{"model": "encoder-decoder audio transcriber", "dataset": "read English sentences (LibriTTS-R)", "train_examples": 15625, "time_shift_ms": 100, "n_mels": 64, "hop_length": 160, "input": "log_mel", "spec_augment": true, "win_length": 400, "tokenizer": "word", "vocab_size": 8027, "encoder_arch": "conformer", "encoder_norm": "layernorm", "encoder_activation": "geglu", "encoder_mlp_ratio": 4, "encoder_head_dim": 16, "encoder_fused_qkv": true, "encoder_qk_norm": false, "encoder_inner_norm": false, "encoder_moe": "top_k", "encoder_drop_path": 0.05, "encoder_num_experts": 8, "encoder_moe_every": 2, "encoder_expert_mlp_ratio": 0.5, "encoder_experts_per_token": 2, "encoder_shared_expert": false, "encoder_subsampling": 4, "encoder_layers": 6, "encoder_width": 128, "encoder_positions": "conv", "encoder_kernel_size": 9, "fusion": "cross_attention", "decoder_width": 192, "decoder_layers": 6, "decoder_norm": "layernorm", "decoder_norm_position": "pre", "decoder_activation": "relu", "decoder_mlp_ratio": 2, "decoder_head_dim": 64, "decoder_fused_qkv": false, "decoder_bias": "qkv", "decoder_qk_norm": false, "decoder_layer_scale_init": 0.1, "decoder_parallel_block": false, "decoder_inner_norm": false, "decoder_positions": "rope", "decoder_cross_attention_every": 1, "decoder_tie_embeddings": false, "residual_init": "scaled_by_depth", "optimizer": "soap", "beta2": 0.999, "learning_rate": 0.0014, "beta1": 0.95, "shampoo_beta": 0.999, "eps": 1e-08, "precondition_frequency": 50, "max_precond_dim": 512, "one_sided": false, "adamw_lr_other_params": 0.0023, "max_grad_norm": 3.0, "ema_decay": 0.995, "max_steps": 3100, "batch_size": 64, "epochs": 12.7, "lr_schedule": "poly", "final_lr_fraction": 0.05, "warmup_steps": 60, "weight_decay": 0.4, "adamw_weight_decay_other_params": 0}
Rows from expert 0 of block 3 of the audio encoder, named by matrix and row number. Rows with one number belong to one neuron. Each number is 500 + 40 x the weight over its row's rms, rounded and kept within 0 to 999. All counts start at 0. Numbers have three digits each. After the name is the row's rms in percent of the matrix's.
# gate: expert gate (encoder.blocks.3.mlp.gate, 8x64x128), inputs 0-127
# up: expert up (encoder.blocks.3.mlp.up, 8x64x128), inputs 0-127
# down: expert down (encoder.blocks.3.mlp.down, 8x128x64, transposed), outputs 0-127
gate.9 113:463554483499538459554476527451478458451554532467467483520435433481526475480508482498439446546500562529438549477533487551544478489451523569552477476518469479472488542536497512446456438505526499477518516463498516497465488482440512480515515543547448444551573493440557456452535510560597486478490479478449521482469517460495550502565487546491512465472481570379458583497483475501587571478501
up.9 107:501478543515518502538482441503494481539481446488479518487479539516546607501504449450560580474474481447567419481528461450512504439541518545444442554474522446500579479467463414569492494466465447493481468496528536477413524560497504529530497510510541477532465484578451548464491503586499500540514483491470515485519506524544384428483542434508507533517501510545537465530483496532506485494592
down.9 107:513514532541529464624535484498518526513505567552442524473464438531444511473504534494515513444448504501506456462516501512428486555509604537479490544498485542471415480422514458446536583470517441534498532524483508501444546532471466499512518492495476441527432473521443522469437554467432500514543535582502519501512487466490559474498506573512490461462554546501504379490519494455490487466450
gate.10 091:448387434489506460472453519571436541499486459423544570515510496493549454459575513557474445515484480479445479524522499461487543595521553503485485469507458442515523521502543485448535573508557523537443514421456504493505492520512504474522561459461479464477491497471488562514494475495545538520588483455472602454526468510510434504521489543559458513515519530514481534437464463415487514532485
up.10 088:469527565530557518549485519423529479464502416491570458448502499465475549514589508515502484514519539443518477457524484494484480547540450531487535566497476550429539506511473530484437471522447520597554497488432451500473500434522466599442510578481432533475479451517447462417484486508536509503516491507572531493452536458447516473474422520505478520473442500451542536563503444499510511503533
down.10 093:496469467543517544454450449533551483532521531553584478450561507490490532506482473489478565572500504501445600485442526471527463533500473460529569519452492438459501495491522461444574500549494503495496517561497521528501618528548477472475485472488545450549477496506474537519518430444552513518522454556508524482475426513382493524502536426521489543519506449538541453515488410489494459558502
gate.11 090:505527499426528525493491455536545452527519551540458511511433542474541564515456528485508492441490544565495514509526457526505497447525584503426504513444523469526435544491454477487492506536456492552565437447460527424400508531571464499527560545572500471457559458530473497543462572465491495549515522455493484463474487518546440455552540496514460484466501563429549517435450533549506557475502
up.11 098:544450498497495466545576509506424487460481504503473479450573493545535487502559495537553548544489461450450507503461478431435547506495479499507492492463511454509434497453519605410497535531528467504513587505551523526552573493488475458489508515468429468557462502486518538520540458541456461496522451506518545621501554540521529464540497491449488544549518409513535494510534478489510452472408
down.11 098:514525529476489466483466475485498488522411435500495563515454507484456485482442479474516487535445515490478532501534518489557515430458467505495578549434539473566532514472453455533471492569497551500544440521555585519511469530469477466472565562543438516526523557412530464481474572478523510445575509466553516473596532545490478425532441461463431522527550526466567557534510483495506474473507
gate.12 093:483538515557514509433499562502523524501499510513501494415548472468497570563512533513491487492435528578509524546455454559499548485521535509533451442487583424496466477461502497470474534523498496557504599493452487568479571473522528475436551490468460482531516443503458452529474506502385479458444532470555448525425506533513501479569475556474451530417541478511498493527568462453513526496539
up.12 097:471539598511524539510461506476451533535506610475507518406491460457515482520535483511452467471562528516478526458467487486499553530521562530487431460500489507534528484419525506516505540544558499529543559488505583460475551510508553505493470528537496500524505502560474497517524464457405545440550538532513449524481512452511484508598488511533406498486527484416536565554518446476538551522426
down.12 101:427486464495461555526503536456393453435505504531525540492512494513488451552404467473499494514537498517470503620523483498557503504580489539498524521504535461559559523459479492505535509527462512516477477523572573545514463463485505548430549481556465530594526491495535478477521433605512530552433572520465473464515527545495475453480481486508548540535431507474460536519475429498486497493524
gate.13 109:438538597475538460487554557490536519499493461478468515447528498406436455504530608520530525442490474496529536492545448496502467523528555558448551531570516442541521558448478487423444521568449429536569550511513503505489506492476502523520513527492481605474523530478496589499523517536466504482474467470451514458492501486537538464472484492544486476423471466532576518494466486504483566452521
up.13 105:438534479511535523408466496388451513468476459501483497458509454452563555479523454465462553420463533550489542433500495513514428495493534448570502531544533592498461499486549476487527565519493438539559518452514535510530517460567485526438521554533469593535543457470497462494551522541451532551517505489454488487497460550523445500517481456542566531511562516512476540524514467467511443505453
down.13 108:569511489558542490447448518480487482432474530523488549388523500532501552537427498447534463564529480475516477488480479532464500540512479470519481554429490545501441501418570512436527527482553437512491523507518468507527584541525485560499481519532508453560502414499548489441548495506461521509459443479514501481450482528495459471508496420439508488450568445537497550581470430424492490471527
gate.14 107:513563473601445492477496495530543444503559474474467485552460488457577530457529540478573410538563468512520535547399513504589494480476492508509469491499473523528478520575478502532473501526462454496545441465507420484511476482452510515506492457556442511456447505500467462512552517595483493499461487627470497481547509496440474568519478481494517487514433448503429450516506508486463537513524
up.14 096:566425484429519528461500525408493448547484493455543507507484519561463520485561414535536564481477505519493503500486530473477469462483514510493467458487537514499460475438512456489493512486484580530471529489482515548613519474596544506524539460457463520565504547529545497493439526453556483622510512469512531513486460471613501450483549519482461579486458563478515537498498510472547457478470
down.14 098:553489545460461558484462504512497461528512513505507578523483390500543516522512458477423489538514452543458499517569462532576433532423500517522630497515495434512479481439512525484536496558534570531507507441471510495532524508473501551471476477547447467473451453469490605466471459451587532555459517496468500480465464484508584511521539517526546464489485531531480466494500531457553569509492
gate.15 091:491542516491543421506500484457464445462624502447554498492568461461437472434491550540443501537536550548480513494456572447521498554465449488474535477412578472514446465517456485485495470521501473512456514560479463468467507468534474486469568496541470521487548528511536456527495550553483549414537490448476505469587501530498485409502506543471494524480508539605497465470493506537503489445501
up.15 088:508507470561497522499495468425478481538545487510496449528473477565479543608456560455536506491484552434441492485460553590498429516507527537412531504499488610473502524525473507499427600501524515502499556522516563491544526483448473450494506495415486465461452525537448462499490572413509504510479454495479488486480503494453523576439515431507530479434463531488521564496472497497498514518455
down.15 094:555510468482504458496496480394499472536511538470510523527476449532607546567413510418466538521444501446540522520496458479547511511513491562457585550475511466487480411449533472496525446548548483499564545468504528482564500462444497421453536492535506503518571530474532515481525455431475530520503495455512451457523517446547470589459414472515464567506487479487500496531467507479513454506475
gate.16 115:485450472492543542569560581485567464523533499484589497520508547440562438479496538485401485430499544526469506484497532486564530447516484505538541461449529531489506510510451452466438446511525501477443559483507456535492535517564474508484499500491626546498470454484533457530493601572490484505471524490554518559570487480490489478556509482464502474539495554459526530414472534545463519479512
up.16 118:518541514475501501451456509507439468480512519512462543581538533516499512488460509528576522519555421489476503485479437467536389548449496542492514505471456483524537551438523508490497504492522546474557540515522532595563515501400541512535451545449478500485532461513507561532513470456557496506488515456401471498494490496486509511489411486488499506430515464425517551569566518617494459484462
down.16 121:514506492458461507448490433400516477503580458480465490482525498578413584458495500502458468496505437439471516482498430506509478524503549503515536494510535490482567428565471486498507494461484541509523463530470458438564521440469436468493523498500478455460484563515523528503560527445522577502484497516456443539422509477572507524566460521485436476545522451442440550507413501443492481551514
gate.17 117:497463445528547482557467545472557520544432505477534526560525457467548458492477440510501521444603498515565474436401497529436509500495435472499601531465487452453505453470480497570517511485468562462493539505554518534480471474513560502407490459520434469527527553555531457514451425454456541488488517521518464536515521530492532498523458510457469526483564462488428460500562462540506477503458
up.17 109:551529504522536485553472584466546507548534534485528492522463511414488463462543489534533551457523470419569529549449459497490565558487482482507542587503502563459558517498549557473501530500451469514549485554500543548462484475472567547475508437548490462487467495513467497462447475541544484473499502506471465571529468465508462495474510506491435565490603478492440543515514396461481489415450
down.17 103:499479549485561570472522528528476508520476515446392552574544427546519490462533542468496502483556489534480476450585445489511538516452517467456595500444530462444457461492485482547491466530522505426487511496532511486458481505522478479568546482504446499537516431498467470494554466443509482479548492439500443577478511556560514472442483523536472388528512541540461513554530437465510510550530
gate.18 109:477488532453509531519522483481475496514549514555471518514467471488501479558492542510523516483451461430471493470474530478422406513492490464436477505477468472601424484534502442575513470522493505481515451489502475604523498518469540521504470524481505474446467424493530472558489476435528493486521511521482470553512545521468504538473462376547517454481580579544489457422486438504535587584487
up.18 104:490499491534458563482526504572521512555404511462512467500535494449489482503533499467428489520465462458529466473520518434550604491551449512554519510493579491508605531521470469427526553531474481463455579462464496456483559506497470481511426457490478530489488559527464583470539546496489494602517505506462499437504462490539488512524424541583485479480487488469458433503522516557483469526558
down.18 096:443469516476498644519533501495490514477525517437474489491480518508476444466492521513578499514490514410494547488552471483480515547459526563503445536472560430449508465551515524475536540443425459480500478533453489395525482490422435547480499446497552467517551526566462439516484536565428512463516540487516545534428505552493504523543477487467493536462487517490517422494517507479568456445521
gate.19 112:552484501466489435417543532494505431546501516522447483454589496458504654499472485497521482553616503509561521523459531539472487516541508500499482512468586578437482500533452496536507426507507500447518525530524492506517509465479520472568446485467541520488553498511495530462467455469542509523471493479471484490519539568508487586454476598458479444519544493543486517520418508518491525540469
up.19 111:477464459419415454456535487546478552541592492490503477503530504433495509481466520495541531491489487539529486466459458556512520502476501490496480466535489518478484547491450423470561472552521403526480454425569441550529488516504437488535497509477562592487555512574460530495444460541510521486526469491448521508514585483517486486513466542435481526561531470496457521483591555553463511456420
down.19 110:558405518439569496505421501470510458499526487544439514533521514488526478519484478557516495598534546425489535487514529399526485492582474532504497505482485520402465530591495513470525529557500515485483490521551466490481502495468544497486577493464519488512567476460510543461583504506377511549447466498510587496414477523465505573491532497502479507540543436483539520516503518526474465506519
gate.20 108:534535495491493488542526464391457432431514559504542521595499498547490482560418510520486500580513518484486537485489566498525499513498456483473448506500480559462589502501514499485506518454464464415482453536458476443523476501466513479496544543531535526481542490506528468494481576497541536565474457502516547581453465606455421501473437548525542499472498436474430451473510512526489554527453
up.20 121:452394517564481452505447563463482445502486465516545528452493510494477565505470483525487477493521549393472564482568543464470492472518538519456493463504518546481458398564504438588467504478465553460518508548504424441513552435508477470519510480553478491471496508424490539518559535543440475482501527467488515430487434550506497508469501542584557491557512517533510551517527529541507486518551
down.20 110:415477478539534465514410514530535485459501501440486548497432531530450533473545468477480416430479539491472477539528482532544471517429446443520517531496526480454520474512432523508482543523480547446490464426524502515601473548513481433470521549507464455539559516490508502505438473503510500418564512502445554544544531448555539550457451489501496571492499530548492420450538534548506453448523
gate.21 088:443518463547510469515507466527498482520560481425451461582502507470498482514504515439520556511472436502499569567471496519525518524552521494538533520496504546517399500561525514491499467475556482479511523487449457512472485501557475405401529512508468458495526447468527463542561500453565431502561454442481405557518561492475516467500476470474459549498481525439526473452520429524456582551457
up.21 098:478501495545526448553470497510512466521547473471428531586530483460437515508556540526522483522508409429448524493454459477479522558526465585553514517540547545542458441471515442465530520523514499568559477438457445526487518491554415497455539508539581473449571501473540519515503530511479451494490491484497499497479582455443465492536566487426466522473509539503504537471511491482493569437414
down.21 099:559430520498554508530476519407522470521433522481465494559441450483499514511522523450472549465519485453528410531513594478456523498542466431483621507501535587476506527570576531511490547500531535535498481469464501460508575437528478493511510460501563510562470476570484507493421461500537560458395477509487494467494529524504529543480537512494549528459523494493572519506506521526526484556503
gate.22 080:467462508499454467390520450502535491561515533447513531553500531486484602491449541468425555513498474450449490545490516462491514460571486471483414494453448487492450420537449522519503527458570441571479474555501547523507503499479519506492598475487499484470573481464587463500449539522466496494473531521468506522497527524444485484475445504469500550459460498578526474534484544556500540466589
up.22 078:521521486474476468467494465510483496386452555525528473518423527487514493466424557472510490496548473467469545551454501369517471571542501501497451489473488549522484478529481470474467565553525476469467460542481483549528487430438501537563514491518543416525574533514540529513414570526507483542482487518427534510527438503401479566484454524505530540462549492494480463505479530511498463430502
down.22 083:449464434509481497482499532528550552521520477482532543412511478563574526425521485506501451474530538514530513501456510498515434599511424507399444502476544476460556551530515454534500491567453495451502497495479554510498578460455488496534493521509441516488502474490517530592519445470511513453427476514507578503527532513494485558493609473558463499520513489493509442453565518504410461532500
gate.23 071:515499488569511581476535476452530574587534525485515481535533502479439451471494531509492490495516488471485530513443555521532548518512462414512475435501494479471447528475480564454531429521490467588533486490475545481449438492530553455500536523452483463462515570535419472539566524542474476457506449556512482530526400508506531498427534509485571461556477489432497511495541523457606484471497
up.23 076:514426476537563440467436498505447539515411468499515483494510488444547538488512520463475493515510457497567463513474478523493484524559596499514542409493456437461513479483530455468498452535515476585454427467556517516403548479517518511456501473537482495467493542488537498566382510571480479504541540417528533465553543520500395500543472495529511511543537541529469498500443509521482520511529
down.23 083:533527548488457454483503448474515496438542499525419466472495480553601439489517499511524490558599516563515474448512534490502456574498509477538550474470498509404517492452558495501531472529493442531465520492553540453490462513493521485483486546527471505527519502509435503525545485590544544518436481495503534561415543460548497481535606476571440567521479588511482462543484496443473485509494
gate.24 102:532521486562452481539517494461552526474571494536504535471497495596546653542463508474482426446584532557458457514536540482513500508492532451451496477511447524561507518560491468491467412492475475526527487500504460500499487502459475443570534492434515498555456583511483457457490430458450479497468508509521501511569465530432532495543481457476503492502552514457496566487486563550519436501529
up.24 110:457520507494491420524464475494548491476524469549489568485440547455513519574532457512499459465487567546510464481503532512477501430436526474474514566554504552401477497476488505494547495514447447563517454450536466449399535499483516453552389521418455538513506479474497495450480530488500536419500498497541524531545539544540486503522461487530538485544497490399487526573503511459499441476431
down.24 102:519508489488508478503558475491558542441506481570547511509517488422505539531528518521532483520524507510514574495487608444565478516442570484535454432496564515487569483532485495551536512551517531494472549499414471494478454485397447461462441478564583521457511446533518468472453487549498467431447551469451523516497441482523465486529510429528514446514433490463497481552422507471498490445509
gate.25 100:545477457447475457519460523525476516465504498500486553554428567424543428515533556484421498480489470492476545417482523475516518541492465511394485497492470503475428501466537515542482471541501493464492490507475495429484459463477584511536541572486596476512459450577533460478495522502448534485461454492474569503526515425458493487468515480593464437501551555527477436526564458480520534475468
up.25 107:470503522476541513497537483554571509499504419464490449586455457528444480511519577557522534516531519517478558477447491434484527407559536501498445484561470540431476478491459539497423418514603452574475440464459499525494535479474524492492521515495505514570618578486520501511510541576528517488494448493491519526489488520475546513544435506521534465518514537443532473436492494463493497514476
down.25 105:513485496529449473502511514424475510477427422516485487505520445499525446478513476544405440448515492561432517491511542466598505545480491494583563572490479479486512573537431460540523482523450517437483559531521514526534483529522460504504488509494554440557522554493512508485494520510493433479547467462491537527555540610459478494531494472477432511541493552545519509483571490534470522571591
gate.26 086:550552554450511481580512510502525520523481486476609470547503566507473477450582479484505541557575539470507468555501396518591496552468527579517468454497567484521466522511459528532548478518601549497496543550504544458514505542584497490509521506499501473457507459502533468575447528497552501539473480450451510539537509472432519533483508485536511490494498389499511473445472482472461507476481
up.26 088:486505427494478480487487518440475507495553520485521504472536516444459488548498549509484477542469496592515501417544468530461558442438595521467551557495495520413501553554520461461479480469496557549436523555543475504458605559476502563516518508441503490490458520555485450507500469476492497529496514450473487436473508590551490552545473504527500461453437513450446496503508487448523462575579
down.26 088:557469566503588459548453497527513513506521486482420497513618456527563443498474522510546432540458484456467513520523476523468404563553528569555518551435467520488538493459493468483508469508475499470464545437533476482497537490596484517392512459494535484487468509502406522529440464544551470521479481476508502504489463458405535437507514492491531551559529520528495512514498452487536532513484
gate.27 107:479503462528563467475458485509499497506456466517551508524464516577465501503478473445518471543506460424486468495478505488448433493457450404523533542507456538489475583497523562471503538529467574555495514506493547555494481500493517447495550467496611534540463492432572573451449501491508490445465466420492415558503560527574542453523511539490429514497510488423519531486444516445512491506550
up.27 105:479533460504536474508500545466518539532478463555600543585492488554515507548448494468504465468575491452521518478515461422503538530487489401490445460527442510434505476513534509443475520507489511548445440566470514478505473507465415429492449494462500514501504496540544524452525515535502520446487447506501397528552544557488473481542572520469509539466533474459572464454490487542530452535599
down.27 119:529513438538471501471590444498470511494451508540594523499519477502508547484461487495510439525511482466511534515459528471515491445423487489424500507477443456482450495452421446480423511404508528552496501461562520518492531484475463530513450353527473540502442508492463475504502470485520499497513508448510523454501456528511545492508513541506504492444538497462560535481411480531486644531474
gate.28 080:509474477475543511474563438509438446518513539456552453513488440502531508577485507475467516514500513505514492571447506407547498488478494508538573486480528517482510515493490507515514476505563535504529551453464569511554480454472494503477571493526451453425498473462510403467491501505456434536479578414438421521489451509525531489454469524542415484435552538554457546552472575555516550482472
up.28 077:462451389473460475449546499538477494523497493503567417454541483528544545482466480547474500521523530535547453516501480432475576529495475491506494535432521507484501436444439557474499501518466562487512563442480469472530457530507427516614497487561498467494449478464501464533494494455490517541484545480512499473480472566576535557519506478512532515459514506606462442551510531528567584453500
down.28 085:495542490429430497488465548480476513439505547540424519445519463527488531477504500470462523487428576413552489500533546483469447551457501585488539558491554496535518486518403457565448490564493466508556439556593530463464466498511541519500541472541515480468482518500523523489537510516516512588441476475515542486456485550557499437469462539481595501524526493485507480531488551488467572462460
gate.29 101:558485499433508522552608511577511500503429455505551467478530489482522466491572499482551485546462507464500546467494459449449490486510422440578543472505535544543460492532491454421510512463458466495463481447547495504553384477509481506460483505434489433496512523570549496537445480472501468508522534540432494578515488519439532550499472513471563501501509441481483489543593469476507492494431
up.29 108:533495455524530461467459440498513512448514491501514462530467496505553544525538458450504571526525514494486577423540506467499560466459449483451541498526524490527572454449589543546428532496413567499548477535498509506460499442412562487519492505473516456533547479546497535508533495523563504509532497439524524555433476473487535526558463459422393438556493532484460489546440524493456512492463
down.29 102:543547530564475464477438489463558498540528536484434458492510482502604505493520488504541495466580453480511540474508491521511472487539538521520591522505545447504473522534520504545512494527538437517541454571503460497548455454450550518478506519480509531488435487501460564472509616483603505473371462536489468527426490527473491473475452485504449448516474461444482495535506494536484464580553
gate.30 075:563515521547506518522496473493485493433526472440499482489524448561443499494448535510580469510438528500534515553537499536527447497480516469468546497476477469554579514507524459496509491456507458569464467563539513512539402489475411534512544519389505539565443567465488495483424511490442476440476435554477589532433567515503509441436477464510532485528523445485529470494537520494467494473454
up.30 078:437459484509515473494474519493495567519448489505459539556455438474487434490538442505513501543593505450398546513446548494505524488492442506466477444550581477465540463537540500502502550569512485410463521523461510516499548474446493485511506505521512451546524482511449425445504465564544548578422457474484513417531443444481442524512472500533515513479522524537510498525525409476537429526515
down.30 077:515535537504473458527510472566526572490491450525498509532534494498480452549523445509487472479507411537567524429396621550526448521542500516514529478585473516466449439523474527503513500448560469524474514518523462466459458506567488537440544495495437504514456522487547525471511447570533498439588476558537520528479484412496507488478478519517509480382481525487548528515505506553503483521451
gate.31 112:525509533532551539516561558548484500451495499433526495531523535461494491482525543537451536491554457444489569535478534444460533553556495416503564548466491616483465458440500573532539586534476475499543494479497483529488538508560511539468480500540465446499484493519438443471488555497488515476536509514529453587536470428438478521477500561488413531458569532476511470535502491427500509512437
up.31 117:434470460446462488539466510495499521535500489514508466463494522632513509547561477439509452554411440568546513467548497496541522515492429618544439463524517457462532520537475450439476502507536488511568482495519536466505553470497502468506567490536446493564436477499564493511562469519471480566485522443409571434528499543533550518524525510489511509475451504556476479503534527540503510497513
down.31 110:489552452477418572479525447509485451447512568525564469495514502472513530524514494574486494484470504465469515505491516458512453502569447467500468545567422520572526532463457488513460497515485476459496540550470469557537458496457506413489421509504508542445493545472508537485517539499486564472388485511465549493526600559491514530550482472446527494507530471444478570470433552512520509422434
gate.32 092:542485488448546469371528523447481556499530487475472511484490503491526505443607531521493437512468390542522409510552476514554467514479502490460480482512480491525461506486488460589536555462467499501510502513556598429482573491479495551597504567527514442504493512553520529521550436485532516505498521534502468492491438513525492575522517462434491488472502463469451532475488582519499535530477
up.32 092:502482518450480497471540534480479512468480497495491461523534479477547523469566493542474406545535438495507462536475511495491474487459412436542499467490476548431538485487494470540561504510488514536507499473469503481481558463495465508573531537517609447484472524486473501504470504442526608517431543528525441459453502490471444571507529515391593508430475419484441542476510544521456574521511
down.32 092:413493535441519483552427461584493526519515551569531535537561464462481519495497492513569504445495550545495480450508499482548579499488526539418436491527533496528546414474441543581480457478537558535561465541470500521462473509468492529487528501561443484518538522489497522462464447482496433497473480490555490439512505451525494522463474476529547448515392571551449471498458470456512536504452
gate.33 102:451462507422451468457554492503426478527508554461487438622495529462534486471481521503510477455561490515552468514400519498525565525475496541506499515473448586546537551487587475457509483529548533476490501452503504469512438451480534523511502537538484473443472555468409446488470528475522520481464519540432471524588495476404540491483518545457558526459471521532479441481497497517486479451451
up.33 092:481538507457475467476464518489554477465460561499519439550486493467482535528444547460495474491566514469548488578474573552504548498564478509468495506499389548518497518494477523498496447519507494405607564411516499461496474449511516481515528568544506466488510478539455478418557555440542538457520521556500405547495513524503509444490552575501527529462457547536528491502464535539463533489459
down.33 094:488512480478524539521523495450527553520519507501457504496527445461531494483467477587519517483506463473488541456405502458524472505496506520537450616459539516459510497540451396454559544505489545511496459431534512475477487457510450470556498475474561494430497520496534555535500535471411488507449479497450451586535556504442516487542462428460496549455559497457490549540570511513479494577582
gate.34 114:512549519492482565490491508530547479518479577499529600422512497512530509405461574418495403521500521491532499494552438459515476474526506444465521493465405481544541533509491464524532479533476537499473458522500455515486485461531537487509449518483537515447557472460484488470537582511509524518525534425420478470418589547505447468551437548465545523498557470493453474490482535507426491477497
up.34 126:480461496450483537482558511575514540514473570534450482501517519437428436493500591502500486478527538518494510512460436500544457482585514488512485542475462580462457505509447470478535511544451544493473535566535503515530571540533554487482519488552551455490424493449481478540503500445560487481576546449477438509501487424440482489515539470492457493424573480478479504553443533549460525489594
down.34 118:536479508536551454527448502479527578559513520503490496494527474545457526443513538470500423494505467455500552493553460501452514545551530529461471544509455522447452505423500502513521548487375406501510507562514404496477487535525559501517537486526580466498481545590491561512498480501438521568492466470455460516497499431472528519519468521470516428407465497471475540488491494549513584549492
gate.35 090:531541429521448536477526418434507521496545534499459495501546411493514496489545529469457503505509509514522476483427448511464478502453487530541491511509428486500480522432450536475465515507447519512544520446473459541469485515524572523509464590499467571560505504466528500433517546441592567459435420507528469564439487412489471467561495472534468465498520581490470530560446456509485510472454
up.35 095:397484492510511479504475490506494547491517454545446456417504483475486558425481493521453447507449440538549453522515505548459561546471518546534534529481545422447496543537388503550497508495559420497489497526553487490479499527475435492527512501503541537515526446563500529432438484529546552503493543594477509414474498497488452506592602490510483529516472448484484505546526485503502527484545
down.35 093:481452464440550455522442525550486480490446513531603575570489556494490543523506505493566488496501585474504505537487422470476519548428468477513546444535575508441528499529518552566515528543484488444467501467408465537543514512470579523488490542504503458471484519506410453480468508482469490498491529535531482559547434451506515504492482464487516441491428470464522478467555579546501538425528
gate.36 090:537476478503525510534494523529440566442436539508523421540466573474533430547513494547521463511437515536457527565441532564472472487545500509465444482509514505523558535500491573474532483536476453509497464516517539526530519442446485536548485497460535508594426532481535517508524527477443429525494401566503502539429484525465506457494428573530467522442552493442459526450481557560527500502531
up.36 099:551457465552611467519467496439514488423420519500487430534468494476566493530477549494469498556432515492526485526459562496478473509554497550487535505545525541581478489447507557437542489501413502451557439509501512476495552425485471516531485530386440476492545514485479529484461512459478440498514512486473481561543490461556548498558483495504507482531553469465445508494453507493551591457511
down.36 089:491516564427542452510531504533513449474465532472451534481541524525516441534502503605501586524514520541534490478498490498472574471478447521570495469516487406440577486492444509503453451451578450524467471535513492463477483496465464474512482490552579518526562506522498533491615554473467528542492469511542462516459457578448456488523483486458418526436490485469527511467495506451533500467575
gate.37 107:561483516588443481472530504509487447495531512469485510501486506448546474492494552463528566498453486574512485463584487504463616477490403490509541489481595474517486536483502528509489495495468488423494487525418552580470422546550500537479490538483475554470475504567459433534488525476512415573509472467490516527549476464518445475540494539541552566560524493490454473456540464476453479520533
up.37 105:544482542431580540537424494513542573500490521487525517490518531545462543569495442520513426486534539392514460459410471570464439488508527550509448480527448530441495478514522485500487567463556514527500500542509536406501546517445471467507501505523533483519487537448539513472532453481444561436504511487538452533462517541451498506457546448555478451508447538539554484489453553549563480472507
down.37 107:477443526467512475531460453438517478514461559536594502525546502491510586514581502405480487430614491418554532505498531559524480537506472461515545459529490462472541461500491494493541556464454500420550511574482489502516467507469485458499560512526536453422484505473524525467536402513524519518507430486444504550532542483492552545457491484564499478507486564565500477560469505488519507534530
gate.38 109:498533455469508481543517404436532511446496442458531514574460479428478510561552503551462545488529497491513487492530491581479504527465461510468477547507595453596529500476442495503443372518595419450489454485495455465486490506496538546446531553514431504474518462513522445461496476490570539510574565533493496551500525491506455523486457475458467530535508444490509506515505510517457508468476
up.38 112:539463510504504514474406554547446524561476534500471476462568509541498524549522475467529485494503481472528493439430512412447503467583518422508503480517498547432474464536556515476477556499412583501516529538548467546467515514495572460489574502510505535481485463531453535551490497535449454510466449467510510438525451506482539556464575559518427506458552557514477525485423469491532522472561
down.38 108:462476479532549494454510480482496484454447522449611506566483471481484563476563480468567494494579529527465568523465474504506493539463515531498535531500450544534414460418521483483471480504521509479471543537467502462419569468536515458518526477506428495493485463454477414546503578498506463458501521472459472459529503485522496573380502447531436422515528510512517541476534442561490490526543
gate.39 086:489448507505404521478490471493483470469499538532474511422558558534493383514480484556566423537441480509523577492509486615472540525537461492493436594496470536532455484473455452517558519508496495426513530565475500496446490449495505487438478485505477536478470450489487507534462506459578508515513495480529511510552428501486531478482534482552471576447495470473422500481426492480499451565498
up.39 095:494537500513538464503452511518459512504457497473562489450558466562536571466563548495456607424480449468546561526530498439464498420545511474510412505531464495492467558483559526501493504499445551520438485452408471470520447534480513465539519531506446500500547538441532532483526537584487471473542489537549508478445498444435462428478518563464521453504524478549493506442529503449464521509541
down.39 099:537554465499471519535498491502472604466571474548476485511516451518530511548552476387494531540527447463490520500460457459543508557524519537492487482519533485568540454523521493468512522416492553567535492507492435536503491557459382495473480490566496491411431490515508467566521456453462518494503526511477460489499510492558509465463588528494446525420540486521528552512542521582471439486485
gate.40 097:406548431509529421520464579510534469467530455537491489460501467522480514558514502546475509478483493543506497437478510501518526471550491610512465481497434581449483555552578494532450474457563486544463408461511443492515470520500513503458542467477474469486516552579498521490508501509474456508557477425507583484474486437475498550513503489468481464426583467513478439424451488517482520474469
up.40 096:486468461423521521486557462423448461470555418496564455477440463522526524562560509440532472486562539503465516508449468511523563522527475511461508462534491543490520467521482506436561479476500546536495502446499499524517541474466496536455438452498470430514505483501418511588529494478537443483445568491445505580533483553441588519558496569499466494549485457481521545530418544493521461493489
down.40 092:536419494517469429448482553516469446541514528512460541520506549527494579468488517481570537513471448433555509539451450497454493478583528509469514480493526530545481589519504484436575386448492463512507511502499509470558495475490497461472438514516486450505436483521450446468462548475505506474448528502506542580448484476498418470524455462516528515465484549517436395489509493440441513535490
gate.41 098:505497484439463529496540501591520481500412528467459445446550470498519437454532494571541472535496476442528427551520453486487555485462486555518514533501574494536473496529416442442503500523478514558449534556476496495494493477499515507469500493509492464521424476536531461499469543484448555577447489479466456522512509423456419531437477503465575537406459468529475543469571463453477516535527
up.41 090:475464460552463522388494463494492511463475558467488555573465504417500516425470463484486507525526448464521540529524519473475387512496558582530491555450537430522515542475456481533517475503486499467528521488473521500578466500427544520497524471558542543454467499562516543501481523460543544451497527545515422477476530405569563437506503507486505530502541455456506486510495457448493553514567
down.41 099:474519542523414496471402470485546517439515516487530478465558483588478502447505509492538516536472502470501525441534465508555474456536478532472512524473514521462510501493496466586543519506472535462519494506503523477455522456483542392480420531494508536460467516514525498532526536536496536578505502477470546527487560413540430565476541520600498530600561477485477554426473540496490431568520